Weights of a small multi-label image tagger.
Model: arch wide_resnet, norm groupnorm, depths [3, 3, 3].
Training: 9700 steps, batches of 64.
Data: 203450 training examples, 3.1 epochs.
Rows from block 3, named by matrix and row number. Rows with one number belong to one channel. Each number is 50 + 12 x the weight over the matrix's rms, rounded and kept within 0 to 99. All counts start at 0.
# convs0: first 3x3 conv, stride 2 (model.blocks.3.convs.0.weight, 224x128x3x3), inputs 96-107, a 3x3 kernel for each
# convs1: second 3x3 conv (model.blocks.3.convs.1.weight, 224x224x3x3, transposed), outputs 96-107, a 3x3 kernel for each
convs0.5:52 72 26 52 42 56 54 32 55 36 48 65 69 54 70 44 51 58 61 27 48 34 45 53 53 37 51 51 69 49 49 52 48 50 65 46 59 67 66 42 56 36 39 24 43 80 49 50 54 37 48 39 29 66 46 60 63 75 36 35 72 57 42 58 55 54 42 61 56 51 51 28 36 54 64 13 47 57 35 35 66 45 41 51 77 43 53 34 43 62 41 51 54 39 46 57 24 57 57 78 34 52 45 42 63 52 52 58
convs1.5:34 50 56 41 75 58 60 76 53 61 54 43 42 59 55 41 59 44 41 43 68 36 57 44 51 38 51 50 63 23 50 38 66 46 83 36 53 56 64 57 64 35 56 48 53 46 37 43 47 61 54 48 40 51 33 31 32 65 58 55 38 69 59 55 33 50 47 67 62 85 30 44 71 22 32 32 52 69 62 41 43 49 53 48 35 45 46 66 13 54 54 54 25 53 30 28 43 57 46 70 59 63 53 66 42 34 36 44
convs0.6:42 37 55 49 79 50 41 55 50 63 47 58 65 45 53 73 60 73 42 37 67 48 38 58 59 54 50 49 48 62 62 37 49 49 59 58 36 19 51 53 46 57 42 40 49 38 41 38 33 42 54 57 62 44 27 49 59 70 67 58 56 63 35 44 46 50 44 43 49 54 73 53 40 44 47 45 55 56 54 54 32 37 57 48 79 57 45 53 54 54 49 44 60 43 57 50 60 64 49 49 40 50 38 42 47 53 61 38
convs1.6:36 49 64 55 50 46 44 60 86 30 61 52 65 52 35 54 29 39 73 27 44 37 29 42 57 65 31 38 36 48 56 55 53 48 38 48 60 59 42 63 39 38 57 48 51 38 43 44 59 49 49 36 45 39 37 49 61 44 65 71 36 47 76 59 30 68 50 40 64 33 45 23 46 51 28 87 58 66 56 38 42 53 56 62 73 29 67 28 64 31 50 61 45 62 51 53 20 49 52 53 45 39 43 43 48 59 50 32
convs0.7:46 47 60 36 46 55 46 45 36 39 37 42 48 39 40 29 45 54 44 56 49 67 48 31 32 47 52 52 49 39 60 32 54 57 39 32 51 40 67 39 51 64 50 36 42 59 53 52 40 59 69 79 41 50 60 52 47 49 37 48 52 48 47 65 75 29 42 59 50 49 71 28 61 60 53 58 40 60 44 47 37 41 53 47 47 37 53 56 41 53 36 63 31 51 33 47 17 51 57 50 32 51 50 51 32 46 53 42
convs1.7:40 42 55 25 40 55 43 42 65 40 18 73 54 58 40 46 40 50 51 64 55 32 52 58 56 43 33 52 46 45 75 61 50 60 46 56 44 57 44 46 53 68 26 49 38 55 42 42 56 32 37 42 37 33 50 32 43 51 51 53 70 33 48 23 66 31 70 42 42 51 51 57 65 70 33 46 61 53 48 38 53 64 24 52 46 58 28 43 38 49 51 43 51 45 37 36 42 48 46 38 47 50 40 53 35 43 43 46
convs0.8:40 65 29 32 49 47 30 41 45 65 69 67 54 35 34 46 49 62 41 41 53 33 51 48 39 66 32 30 56 42 57 36 39 67 49 37 53 34 44 48 64 50 50 55 32 43 35 51 30 47 45 54 57 40 53 69 52 42 34 49 39 55 47 34 51 58 43 34 78 50 38 30 43 62 39 29 74 48 48 37 61 59 50 38 65 59 45 52 56 51 52 63 52 48 46 63 46 53 54 32 33 54 69 39 39 71 46 41
convs1.8:53 52 50 44 45 51 57 22 60 76 49 43 46 46 46 56 53 45 46 60 52 35 47 50 45 51 40 41 54 46 21 42 51 60 57 35 57 47 59 41 46 78 60 34 55 64 36 55 50 53 47 58 56 42 24 46 52 52 31 66 45 48 53 24 76 46 55 39 81 59 77 57 52 69 25 67 47 70 52 48 62 53 34 47 35 70 48 56 46 65 56 56 42 59 61 35 54 50 45 52 52 23 57 43 40 43 42 42
convs0.9:45 34 49 49 35 43 43 46 45 28 48 46 34 49 61 57 46 72 52 49 64 53 39 23 60 63 49 56 59 57 39 28 41 39 40 47 45 59 46 42 51 59 44 50 66 53 43 51 67 54 61 48 51 76 52 43 59 60 74 41 50 49 55 50 52 49 58 37 51 56 39 52 46 44 35 47 70 65 48 36 41 41 35 32 58 58 61 70 37 54 43 33 38 65 34 19 40 43 44 39 50 49 45 57 36 33 52 39
convs1.9:47 67 67 50 28 40 47 63 53 58 61 60 42 58 48 48 34 41 75 61 71 45 61 68 44 52 68 40 61 48 54 47 41 37 66 58 53 41 82 45 38 53 64 33 59 42 48 40 50 65 54 44 49 49 51 41 62 56 51 48 46 49 41 52 35 61 32 49 54 24 55 59 63 48 48 41 51 54 48 45 22 61 46 51 41 55 52 34 56 59 72 63 41 45 47 47 76 65 50 42 41 53 44 40 57 53 51 43
convs0.10:56 55 35 41 57 61 58 30 27 37 53 55 57 58 51 75 50 49 45 51 38 44 49 47 59 47 42 63 43 49 49 39 40 72 36 65 52 63 37 26 52 41 40 52 58 60 71 41 56 67 35 53 45 47 40 38 53 64 31 72 68 63 47 44 75 53 54 51 52 45 42 55 42 53 61 65 75 73 64 44 25 48 47 49 35 62 58 43 40 59 54 66 53 43 69 56 39 58 56 59 42 35 35 51 35 53 40 49
convs1.10:35 52 60 53 55 44 52 54 39 64 38 32 63 43 58 75 36 54 70 58 56 44 69 65 44 78 68 53 29 56 23 55 39 66 54 87 54 63 42 44 42 50 56 55 67 32 39 42 39 58 29 55 50 38 38 72 31 68 52 39 69 44 40 49 61 64 10 61 50 66 43 44 38 38 52 74 56 74 38 61 36 72 58 22 48 41 75 51 58 39 42 30 45 52 50 39 68 61 67 45 52 58 60 42 35 56 38 30
convs0.11:68 48 47 57 32 60 44 71 55 58 36 68 51 36 48 46 70 45 60 38 58 58 53 52 56 39 50 39 39 28 48 44 47 59 42 56 53 30 30 45 65 49 54 45 57 37 63 47 54 46 43 53 44 46 61 47 35 56 42 48 71 50 79 54 64 76 51 60 59 37 58 48 59 40 48 64 57 39 45 62 54 36 66 36 55 53 57 43 50 68 67 63 24 64 54 33 43 55 59 41 63 47 77 21 41 65 67 32
convs1.11:25 69 48 46 52 51 33 62 37 57 37 78 38 52 51 72 51 53 25 42 57 30 16 31 48 44 20 42 48 59 41 63 62 42 31 36 54 43 47 28 37 55 35 33 48 32 53 49 47 49 55 59 57 53 35 39 43 38 44 58 59 32 40 43 66 43 53 36 59 55 42 57 52 68 41 63 57 37 33 37 44 41 42 49 50 57 41 41 72 40 56 35 39 46 67 39 64 65 64 34 72 56 39 50 44 63 37 57
convs0.12:63 43 51 39 37 39 47 33 38 45 18 51 50 43 48 63 48 59 51 47 53 30 39 49 51 74 50 44 65 29 47 34 44 60 42 51 43 43 48 38 47 42 45 58 35 47 46 40 53 43 44 56 38 46 66 47 60 48 56 53 45 31 54 51 36 44 36 60 49 57 38 41 45 41 77 64 40 48 55 44 38 36 51 45 54 53 55 46 49 47 54 63 45 75 49 37 61 51 58 47 47 53 35 56 34 45 31 54
convs1.12:46 47 33 33 40 37 46 41 39 43 44 51 54 48 24 54 47 45 48 43 48 52 48 52 61 66 42 63 55 46 60 42 59 35 45 51 41 38 57 54 70 66 62 44 50 39 46 43 36 54 40 33 43 42 60 44 40 63 53 40 60 52 54 37 48 67 40 45 34 77 56 47 43 48 44 35 49 66 40 69 58 45 60 36 63 48 39 38 57 49 39 64 31 65 14 43 49 54 51 37 58 45 81 61 40 42 54 61
convs0.13:51 38 50 69 63 53 42 60 67 50 52 53 43 39 47 54 39 44 58 57 68 61 59 62 47 65 64 56 50 46 37 46 46 31 53 36 51 44 42 40 62 67 42 41 55 58 55 48 70 55 36 40 48 42 53 53 54 50 63 66 60 73 62 63 49 37 40 61 51 48 57 66 47 39 64 42 60 62 58 44 82 55 62 44 55 53 55 60 50 59 62 46 45 57 48 69 43 61 32 47 49 50 42 72 62 72 57 51
convs1.13:49 62 52 66 61 59 57 52 56 64 24 74 43 59 37 54 43 57 53 58 53 62 37 30 50 56 62 49 52 60 75 42 59 40 39 37 42 56 50 59 54 49 69 41 40 60 58 52 61 50 48 47 38 60 42 47 72 49 66 51 47 61 40 47 58 66 61 42 46 41 32 60 51 41 46 70 50 59 43 56 53 50 38 31 60 38 50 34 73 37 56 51 49 60 36 12 57 46 61 49 44 52 83 45 46 51 49 43
convs0.14:57 36 36 78 30 40 42 41 32 65 51 59 58 50 36 44 53 54 49 28 39 56 46 39 61 35 42 57 32 66 55 47 54 47 53 61 60 56 59 32 38 69 64 54 42 68 32 61 51 58 37 74 47 65 73 51 34 49 71 51 62 34 57 48 73 53 57 38 46 49 52 50 52 67 45 56 49 28 40 50 74 55 51 66 46 44 42 57 38 53 77 23 48 41 52 46 39 43 35 62 32 46 43 42 26 62 46 51
convs1.14:38 46 37 44 63 19 64 43 53 60 23 63 48 22 58 41 60 53 46 45 60 60 61 42 71 40 53 51 28 73 61 58 40 48 61 61 52 59 51 68 51 55 45 51 67 53 58 52 55 50 35 46 39 47 56 48 27 51 52 28 48 69 53 90 41 41 14 44 70 68 71 20 53 35 41 24 68 76 52 31 48 47 45 44 34 72 36 58 35 48 48 34 57 39 27 51 56 78 61 56 49 48 60 53 49 61 67 31
convs0.15:64 52 55 42 44 65 61 31 38 45 41 52 57 36 43 63 26 61 64 44 57 44 51 48 46 42 50 72 44 39 68 47 43 40 37 53 47 45 35 20 65 37 40 38 49 36 31 50 42 53 42 38 51 49 45 53 30 46 62 36 46 69 40 70 53 62 40 38 53 43 43 27 44 68 54 67 42 57 31 45 44 45 53 46 44 53 28 89 48 59 80 35 62 62 64 59 47 39 66 48 27 48 34 57 53 50 34 60
convs1.15:69 51 36 27 53 51 48 50 58 36 39 76 59 50 56 56 50 45 62 47 33 63 59 24 55 41 49 46 41 53 55 36 33 36 46 40 40 62 51 41 54 51 60 46 44 44 46 58 47 62 52 49 47 52 51 45 48 60 50 40 60 71 57 57 43 47 60 61 32 55 41 51 40 54 57 35 54 49 56 39 40 42 42 68 43 66 49 46 51 53 61 53 44 33 28 39 41 70 42 31 50 22 59 50 37 31 54 61
convs0.16:42 40 51 41 56 37 52 39 51 28 54 77 46 39 41 73 39 39 32 80 46 45 56 38 57 38 53 74 71 37 59 36 50 64 40 68 80 39 67 60 46 42 31 45 51 33 57 48 56 36 26 46 62 58 36 56 46 57 47 29 56 47 47 40 63 57 40 39 71 57 26 20 61 21 35 67 51 52 40 43 59 72 59 41 55 49 43 72 41 55 65 48 67 42 50 58 61 36 35 39 49 49 72 41 58 43 39 63
convs1.16:45 20 64 42 34 42 44 59 37 58 60 55 45 53 58 52 60 61 54 66 38 53 54 37 46 43 58 57 44 46 72 39 59 41 43 58 74 53 60 41 62 35 53 81 53 61 51 39 56 49 49 41 43 63 43 38 64 45 47 45 38 35 44 41 36 62 60 52 35 55 37 49 48 47 58 38 52 63 48 53 38 38 45 35 57 14 68 46 59 30 63 58 59 50 25 74 57 51 54 35 56 64 40 64 61 50 55 67
convs0.17:41 42 48 49 50 80 28 32 54 43 33 65 52 38 55 29 34 40 62 51 51 47 63 59 61 64 43 39 49 47 38 49 43 65 50 51 54 58 41 41 40 69 55 31 32 35 31 32 36 37 42 38 43 26 38 48 49 62 52 32 42 36 41 36 34 57 54 58 27 46 42 34 50 66 48 41 77 26 39 45 60 36 43 61 43 41 43 54 56 62 57 58 45 27 82 35 51 64 44 46 42 37 44 75 52 51 39 36
convs1.17:72 53 30 51 45 26 31 34 30 55 28 49 51 55 39 40 54 41 56 49 67 46 57 52 58 52 48 67 45 43 65 38 38 46 41 44 46 55 45 57 33 36 59 54 51 53 51 43 53 32 42 42 59 43 48 58 67 32 36 73 23 47 42 37 47 38 64 43 34 33 21 46 63 63 49 52 48 50 29 50 55 46 43 44 33 48 44 61 57 48 42 70 69 38 46 43 61 51 54 34 73 59 39 23 51 46 19 42
convs0.18:44 47 57 58 41 48 48 67 45 24 55 44 15 74 50 64 47 51 41 58 60 61 50 53 67 24 58 59 43 45 59 50 41 65 58 58 53 45 42 53 79 55 50 35 51 59 60 51 43 51 38 36 31 49 50 51 41 41 66 57 34 39 51 56 31 40 28 52 59 75 63 75 29 56 64 40 35 50 46 35 39 53 68 47 28 48 56 57 22 52 39 45 54 59 56 43 46 48 45 26 58 30 33 51 47 62 49 58
convs1.18:53 63 50 56 60 43 52 39 53 64 50 53 59 59 56 61 57 49 31 37 59 59 48 49 53 39 86 43 40 38 52 58 45 69 43 65 52 46 40 37 38 46 38 42 49 55 61 63 65 58 58 44 52 34 42 58 62 44 32 28 48 45 45 35 70 35 59 57 51 34 73 63 42 68 54 57 60 63 55 58 48 56 43 75 44 46 53 42 43 38 63 35 31 34 67 46 40 49 30 55 63 36 39 44 33 45 30 45
convs0.19:53 56 34 33 68 47 47 42 76 42 76 48 76 49 42 54 44 43 53 48 62 38 65 57 43 39 47 36 49 63 56 32 34 53 58 48 66 33 43 30 46 70 61 45 33 54 53 44 41 29 41 30 66 72 63 35 62 50 60 58 34 70 37 52 59 57 60 38 30 38 43 50 37 59 52 52 64 56 31 57 58 46 55 51 57 49 44 73 61 43 38 48 46 80 54 28 42 55 51 52 58 40 32 60 60 61 52 31
convs1.19:61 39 58 47 36 55 37 56 55 65 49 43 49 60 50 32 54 52 60 66 45 34 46 69 37 25 69 49 36 63 44 44 51 43 66 52 48 53 52 50 40 45 49 48 34 62 51 61 45 57 31 51 52 55 53 55 51 50 56 64 45 40 47 42 53 67 62 43 51 60 33 44 52 52 29 53 66 40 80 26 48 34 53 61 53 46 40 48 46 38 49 46 42 38 52 54 41 59 46 57 51 51 59 32 65 37 38 45
convs0.20:38 48 32 22 55 46 64 29 49 48 54 48 46 52 73 59 45 52 51 56 48 32 56 39 42 46 60 51 40 59 54 72 54 60 53 62 45 30 52 37 47 57 58 44 49 53 73 36 56 52 39 41 59 59 43 42 58 39 70 51 50 55 34 59 45 40 47 45 44 69 27 43 37 59 76 44 44 48 56 54 28 50 65 42 50 51 49 54 33 71 47 49 50 59 53 33 49 48 67 47 62 55 63 45 43 50 29 55
convs1.20:52 32 59 46 44 64 58 28 55 22 54 65 70 48 66 59 61 47 48 45 58 41 32 65 45 59 36 22 46 74 50 47 45 49 37 49 47 40 47 52 47 39 38 41 40 45 59 52 48 36 66 56 50 55 55 60 69 49 60 53 46 73 54 53 48 36 58 34 60 34 40 37 37 39 71 24 42 65 31 33 43 45 58 46 45 49 60 47 45 56 58 47 68 55 63 34 58 24 51 43 59 70 41 46 51 48 46 59
convs0.21:23 20 69 63 33 66 60 31 70 48 46 57 64 52 66 47 41 57 42 63 32 42 78 62 45 58 63 32 57 36 63 45 26 44 54 38 31 68 50 59 62 38 66 65 51 46 61 55 65 61 63 58 57 41 60 80 49 37 45 65 57 57 58 55 39 38 51 62 40 71 50 49 59 34 65 51 58 46 45 58 65 31 40 46 47 43 33 51 36 60 66 60 28 42 63 27 34 39 59 55 44 27 30 51 59 46 46 48
convs1.21:50 57 45 36 46 56 38 54 44 71 51 44 55 47 68 64 61 51 65 72 33 57 34 53 52 28 44 74 69 39 51 63 55 41 77 51 41 46 52 50 71 58 39 60 34 41 44 44 58 45 56 24 32 44 51 62 51 50 59 41 59 49 58 54 64 39 38 65 20 57 50 49 56 40 53 49 25 50 35 42 58 34 58 59 53 49 57 60 51 62 47 76 74 69 49 27 49 46 40 34 68 39 36 50 70 61 51 56
convs0.22:60 33 32 58 46 44 63 55 41 50 44 61 53 46 60 53 50 60 51 87 55 63 74 71 82 53 55 60 63 36 46 72 41 40 35 52 42 56 56 30 31 44 59 68 74 48 44 45 37 29 43 30 32 53 54 63 27 43 58 43 44 63 23 69 42 42 42 45 44 56 63 58 34 45 41 66 43 92 44 61 73 28 64 54 32 32 64 55 41 68 56 76 35 15 67 48 62 50 49 50 27 47 56 34 37 46 54 46
convs1.22:49 56 64 50 64 53 54 43 60 48 42 36 44 51 30 43 77 60 33 64 71 63 41 54 69 65 52 46 59 28 41 25 47 49 39 69 40 59 46 56 73 70 33 53 57 70 54 51 57 44 52 53 50 46 48 40 51 56 44 50 64 41 25 58 27 63 47 55 51 38 50 57 49 36 45 54 49 56 37 52 52 60 56 51 65 38 46 60 53 38 64 42 53 63 43 58 42 43 49 16 57 67 39 25 73 39 53 47
convs0.23:67 45 45 67 54 54 23 39 63 46 58 55 65 30 60 34 37 52 46 61 44 52 61 65 31 47 43 48 44 71 58 19 55 42 52 41 57 63 40 40 50 43 45 56 52 41 40 59 48 21 43 33 62 48 49 51 55 71 47 66 46 39 56 32 49 32 37 48 38 55 33 47 75 43 53 62 33 50 51 65 41 73 41 58 36 47 64 41 54 45 44 83 69 53 67 49 56 52 43 36 41 29 49 55 34 55 44 32
convs1.23:43 29 67 22 40 56 59 52 55 56 52 56 70 45 49 52 35 48 39 36 55 48 55 35 56 42 52 30 59 72 52 70 57 54 20 61 49 35 52 56 59 51 32 51 44 61 51 38 34 66 47 46 45 37 53 35 39 47 46 60 43 30 57 57 41 49 64 62 40 39 47 60 53 45 48 68 61 59 45 52 61 38 32 26 53 37 41 63 50 35 57 68 45 38 42 34 53 41 40 69 41 34 29 43 22 34 52 42
convs0.24:66 28 63 48 58 73 53 51 38 47 54 58 65 46 60 45 39 65 55 50 47 83 47 58 39 56 62 36 47 44 57 43 32 38 47 32 57 44 37 31 64 37 34 56 60 53 55 54 30 46 52 45 48 34 41 60 64 73 45 59 49 55 53 61 71 39 44 46 55 45 62 50 44 62 40 36 34 47 43 53 71 44 47 54 72 55 36 54 65 40 58 53 44 25 56 72 83 73 38 33 38 54 56 52 37 50 59 50
convs1.24:48 61 47 40 61 54 54 39 54 28 70 32 60 57 54 66 51 48 40 38 79 37 68 61 45 46 51 59 47 48 42 69 54 38 67 34 42 16 55 46 36 48 65 43 52 55 47 60 47 43 45 51 50 45 31 34 51 55 41 53 62 64 43 46 37 45 93 55 58 36 77 62 47 40 50 57 60 39 43 55 40 59 82 58 62 34 30 59 48 27 50 29 76 45 61 44 40 50 59 60 49 53 38 39 71 38 68 37
convs0.25:51 51 59 53 34 47 36 34 28 52 70 49 65 59 58 62 49 43 52 69 63 58 42 57 43 40 61 42 51 46 37 35 51 31 49 43 45 44 49 49 64 52 54 39 52 53 56 51 47 58 51 44 47 52 61 67 49 41 42 48 54 63 42 51 39 57 39 52 47 37 53 46 37 59 45 45 35 48 41 44 44 38 44 48 50 29 49 56 51 59 43 63 60 54 59 44 48 32 40 52 46 45 43 34 46 36 41 42
convs1.25:44 46 62 51 42 56 50 45 46 45 48 53 63 28 48 47 64 55 50 53 57 50 50 58 35 21 54 53 55 66 57 53 48 41 49 48 25 36 47 53 49 51 40 35 48 16 42 30 62 76 73 37 52 50 61 39 39 55 54 71 60 62 55 52 69 36 53 53 69 59 55 55 30 50 59 21 51 40 55 49 48 36 57 48 50 37 46 40 47 48 33 63 57 52 50 51 57 49 74 53 58 65 37 40 58 31 54 69
convs0.26:58 14 43 59 25 39 50 32 57 50 28 38 53 59 60 48 30 99 44 39 19 33 58 50 54 49 48 64 59 72 40 60 60 26 14 19 41 47 38 40 49 65 55 49 47 56 34 52 58 72 71 62 37 30 78 29 66 78 68 50 44 57 52 65 46 55 58 44 58 31 30 44 45 27 48 47 43 60 49 42 37 47 66 56 69 62 21 50 38 58 49 66 52 76 61 47 33 50 50 38 55 50 43 51 68 35 42 37
convs1.26:51 58 55 79 63 50 42 32 43 41 76 42 44 51 64 51 48 41 42 66 35 71 46 55 38 53 56 60 66 54 61 63 79 63 53 41 54 32 34 42 49 50 64 71 59 60 59 60 42 38 37 36 47 44 75 79 80 58 75 60 24 40 57 40 70 45 70 47 37 30 51 36 60 68 50 51 53 74 74 49 24 75 60 74 66 61 54 47 46 63 54 44 58 45 34 59 54 61 46 48 77 45 66 39 71 53 33 21
convs0.27:55 47 45 64 43 44 45 71 50 26 38 55 45 44 31 68 52 72 51 57 46 54 64 42 49 53 67 38 61 37 35 59 49 37 33 52 61 50 49 46 62 61 51 32 50 30 51 44 45 65 50 47 68 44 54 63 40 64 59 53 52 49 54 39 66 43 58 39 44 57 40 47 46 38 46 50 58 54 60 57 45 37 45 51 56 29 63 58 66 39 64 68 39 48 37 55 49 45 66 59 38 41 63 66 35 48 55 55
convs1.27:34 44 65 53 51 43 55 42 50 47 57 46 42 56 54 59 71 40 49 53 76 30 30 35 61 63 26 30 72 15 56 53 41 60 74 52 48 35 49 45 41 55 43 58 52 59 63 62 51 44 64 52 57 49 44 47 34 41 76 75 63 56 58 27 59 45 45 50 72 65 81 57 60 30 14 52 43 34 65 67 34 53 43 63 54 63 54 51 66 46 50 22 46 68 54 71 56 21 55 35 48 58 44 21 48 59 65 39
convs0.28:51 43 50 57 39 45 77 51 44 55 47 55 36 67 50 63 58 54 85 75 58 38 58 54 67 53 65 49 51 48 38 66 54 54 82 56 42 47 61 48 69 33 57 29 45 58 53 39 44 48 31 35 41 42 56 44 77 47 40 69 51 70 45 65 45 52 53 41 57 73 57 74 54 38 34 21 27 65 53 52 39 42 26 36 51 48 36 56 55 36 55 54 33 66 76 39 77 41 61 51 36 60 34 53 44 29 62 45
convs1.28:46 59 66 58 53 41 29 49 51 62 26 51 53 40 47 52 47 72 53 56 33 49 64 30 57 63 50 49 53 56 39 70 72 59 29 56 45 38 51 53 61 51 48 51 56 44 38 51 45 49 45 40 41 41 75 52 31 38 55 55 53 24 61 54 57 68 50 65 43 65 39 44 56 37 56 37 55 57 49 35 58 38 72 55 60 48 53 48 68 42 60 58 55 62 59 45 56 50 32 29 45 37 63 31 43 29 32 30
convs0.29:46 52 65 46 53 54 59 47 56 46 42 46 47 31 76 29 68 66 51 80 59 46 65 64 58 55 57 62 40 50 79 58 81 65 32 63 49 59 59 52 47 40 30 64 54 26 28 55 53 67 73 80 61 51 48 41 25 50 49 67 31 29 56 56 32 44 44 60 49 50 34 52 40 44 46 56 48 52 52 57 49 45 55 44 55 58 48 46 47 55 52 59 29 45 67 52 72 45 64 52 58 53 46 54 51 45 65 63
convs1.29:63 70 37 53 35 74 50 48 62 62 53 46 43 58 33 32 47 52 63 51 33 51 41 62 68 56 44 35 60 38 40 56 54 56 42 46 56 53 59 68 62 59 40 60 48 65 73 60 66 79 49 61 49 53 41 58 60 37 51 54 60 30 46 55 55 52 42 40 42 44 47 52 57 48 35 76 42 55 33 27 45 32 35 67 44 53 26 53 51 53 40 45 48 49 49 42 34 41 62 40 24 40 24 46 56 04 75 46
convs0.30:38 65 57 26 63 61 36 52 56 57 57 51 75 51 56 53 54 57 53 28 40 37 44 44 50 20 38 42 52 74 48 49 66 58 71 58 44 74 47 61 52 44 55 64 48 45 72 51 63 79 52 68 70 59 40 44 55 54 45 62 62 55 66 57 68 66 47 53 81 59 52 52 44 43 58 42 45 54 49 59 59 39 42 45 68 50 67 61 54 61 48 38 66 64 75 37 40 34 41 56 46 61 73 57 29 28 49 46
convs1.30:39 53 31 49 40 56 36 52 58 47 52 38 50 39 52 54 39 32 42 52 50 38 57 42 53 47 60 54 55 44 69 40 38 47 52 43 62 56 44 56 50 34 58 47 40 23 29 38 66 50 46 43 54 46 42 38 45 57 40 66 46 51 52 53 31 57 60 54 43 45 68 34 43 34 50 40 56 68 64 68 55 40 61 58 61 64 41 54 63 44 44 38 44 55 38 65 56 73 59 36 64 22 45 67 60 56 54 59
convs0.31:54 53 32 63 64 44 40 59 51 31 44 53 59 38 41 48 54 53 59 67 44 34 73 49 57 74 34 55 52 38 27 43 42 50 42 64 63 53 54 58 38 48 52 36 67 34 57 43 44 54 58 56 34 56 51 32 29 54 58 50 43 50 65 43 61 65 54 51 34 38 47 61 39 46 44 52 44 60 43 39 65 59 50 43 59 46 48 45 67 64 35 61 29 34 48 54 51 42 40 54 39 53 59 49 50 44 58 58
convs1.31:70 34 45 30 57 38 78 47 43 50 74 42 38 36 50 48 47 52 34 31 33 55 71 57 71 60 57 62 49 71 52 29 23 65 51 50 54 56 81 49 64 23 52 57 53 57 58 57 45 50 49 39 36 41 42 41 52 47 47 41 33 43 62 70 64 52 48 49 39 79 56 35 36 40 43 25 34 54 54 35 57 35 39 70 55 66 59 71 59 41 57 30 58 43 68 51 51 47 41 46 56 28 29 43 44 43 47 38
convs0.32:38 48 45 48 62 49 34 66 43 54 54 43 56 36 39 48 46 53 55 49 44 50 44 48 61 57 54 49 43 41 59 46 30 69 60 68 50 47 38 40 44 60 64 39 60 41 49 51 56 46 68 51 58 33 65 51 63 69 56 53 51 47 47 52 35 43 51 54 51 54 56 31 37 52 60 46 52 69 36 49 60 36 54 66 72 67 47 53 61 58 62 65 72 47 50 50 62 66 50 44 24 41 57 50 55 34 44 39
convs1.32:54 52 41 57 53 47 47 59 55 53 45 46 67 38 70 61 40 23 36 42 60 35 33 53 29 36 71 43 38 60 41 41 44 53 40 49 37 49 45 55 47 47 39 58 59 69 45 49 52 57 58 60 52 69 41 41 49 66 66 56 54 55 49 28 34 39 46 52 48 38 49 53 40 47 43 63 24 51 45 41 56 67 55 64 71 55 61 63 69 47 42 41 29 39 59 40 65 54 53 58 43 24 56 59 50 43 65 54
convs0.33:64 42 67 64 63 61 35 62 90 76 61 37 62 52 24 48 40 55 41 52 68 28 59 74 50 56 44 55 36 53 42 29 48 38 28 38 55 52 44 48 53 44 45 49 44 43 53 30 61 40 57 40 46 60 50 40 58 63 59 43 59 26 65 64 56 73 56 54 51 40 49 66 46 48 58 66 44 59 31 34 52 77 53 61 51 71 59 44 31 39 65 70 40 49 58 35 37 63 47 32 59 51 58 67 46 51 59 57
convs1.33:40 43 50 45 53 59 46 25 49 55 51 56 65 44 39 63 43 43 64 58 42 44 42 62 26 66 21 32 42 65 55 40 52 46 45 60 57 56 71 32 38 41 48 52 40 65 51 36 46 45 40 50 41 63 48 61 53 57 33 50 45 49 38 54 34 63 23 38 50 44 48 52 55 44 54 43 59 37 37 36 34 34 50 45 67 49 56 56 44 43 55 45 28 31 64 52 44 57 26 43 41 48 32 49 36 61 36 44
convs0.34:76 41 69 75 48 59 58 52 44 71 42 32 60 47 71 49 50 57 48 44 61 50 44 48 48 49 44 50 49 54 34 39 53 53 71 45 43 38 51 44 66 27 45 58 42 55 59 55 48 53 42 41 87 32 47 57 55 49 40 48 46 45 52 50 53 54 50 45 53 22 41 46 39 47 50 38 44 47 42 49 38 62 48 40 60 57 44 50 60 83 42 61 56 50 52 60 37 57 49 60 70 52 54 49 40 34 46 44
convs1.34:57 61 28 53 56 57 55 40 56 63 39 62 38 39 57 46 54 51 57 66 59 54 56 44 55 64 42 50 43 41 37 52 45 59 41 42 31 51 51 49 54 66 63 51 64 42 49 46 54 48 42 42 56 51 44 26 52 47 41 45 46 29 51 62 54 73 40 65 28 58 62 86 87 80 57 42 54 46 35 44 50 41 54 52 60 34 56 60 38 36 48 39 49 57 44 42 40 47 70 37 29 56 47 32 46 66 17 60
convs0.35:52 62 42 58 66 56 50 23 38 60 50 51 50 51 66 42 37 63 63 55 44 53 41 69 57 50 54 36 47 40 52 72 70 63 33 43 53 46 68 69 62 78 35 38 41 58 54 55 41 28 45 60 85 57 36 46 46 43 85 36 43 44 46 46 45 48 75 49 49 56 60 58 70 33 57 52 47 43 62 42 45 49 36 52 62 53 33 59 47 36 45 77 27 42 53 70 68 63 84 48 37 50 35 74 49 31 43 54
convs1.35:58 19 43 45 41 39 52 53 34 58 57 60 39 64 46 56 53 56 57 62 60 58 57 55 44 41 63 33 53 43 83 59 66 60 65 47 56 58 42 53 50 57 41 76 52 25 57 44 38 40 33 57 33 30 59 56 57 36 67 55 48 68 44 41 60 42 58 61 42 33 57 43 43 56 32 58 52 40 39 40 67 36 54 39 34 54 55 63 58 52 62 51 64 57 38 29 37 39 43 54 60 55 24 65 63 53 34 68
convs0.36:53 54 42 52 69 48 39 66 51 47 39 44 36 31 58 24 75 70 54 66 44 40 46 44 46 46 57 53 52 67 64 67 40 38 53 49 41 21 38 48 59 68 62 78 54 59 43 40 33 53 46 49 48 58 53 68 58 59 50 52 22 54 40 36 42 52 26 17 34 69 59 45 60 61 46 46 44 50 37 42 53 62 49 66 34 51 39 62 44 51 67 53 48 54 66 29 49 27 44 47 32 46 79 69 62 42 34 46
convs1.36:56 65 33 71 42 33 37 46 64 44 42 37 81 69 57 44 63 60 44 44 56 46 42 72 69 64 57 53 52 61 57 77 88 55 41 31 44 57 44 54 48 63 48 56 34 51 50 59 48 47 49 64 57 50 84 48 47 68 59 38 47 50 57 40 50 66 58 42 53 43 58 39 49 52 58 51 69 60 33 47 42 43 79 50 37 60 37 50 51 40 64 44 57 67 54 46 35 33 47 59 84 60 65 69 52 41 42 53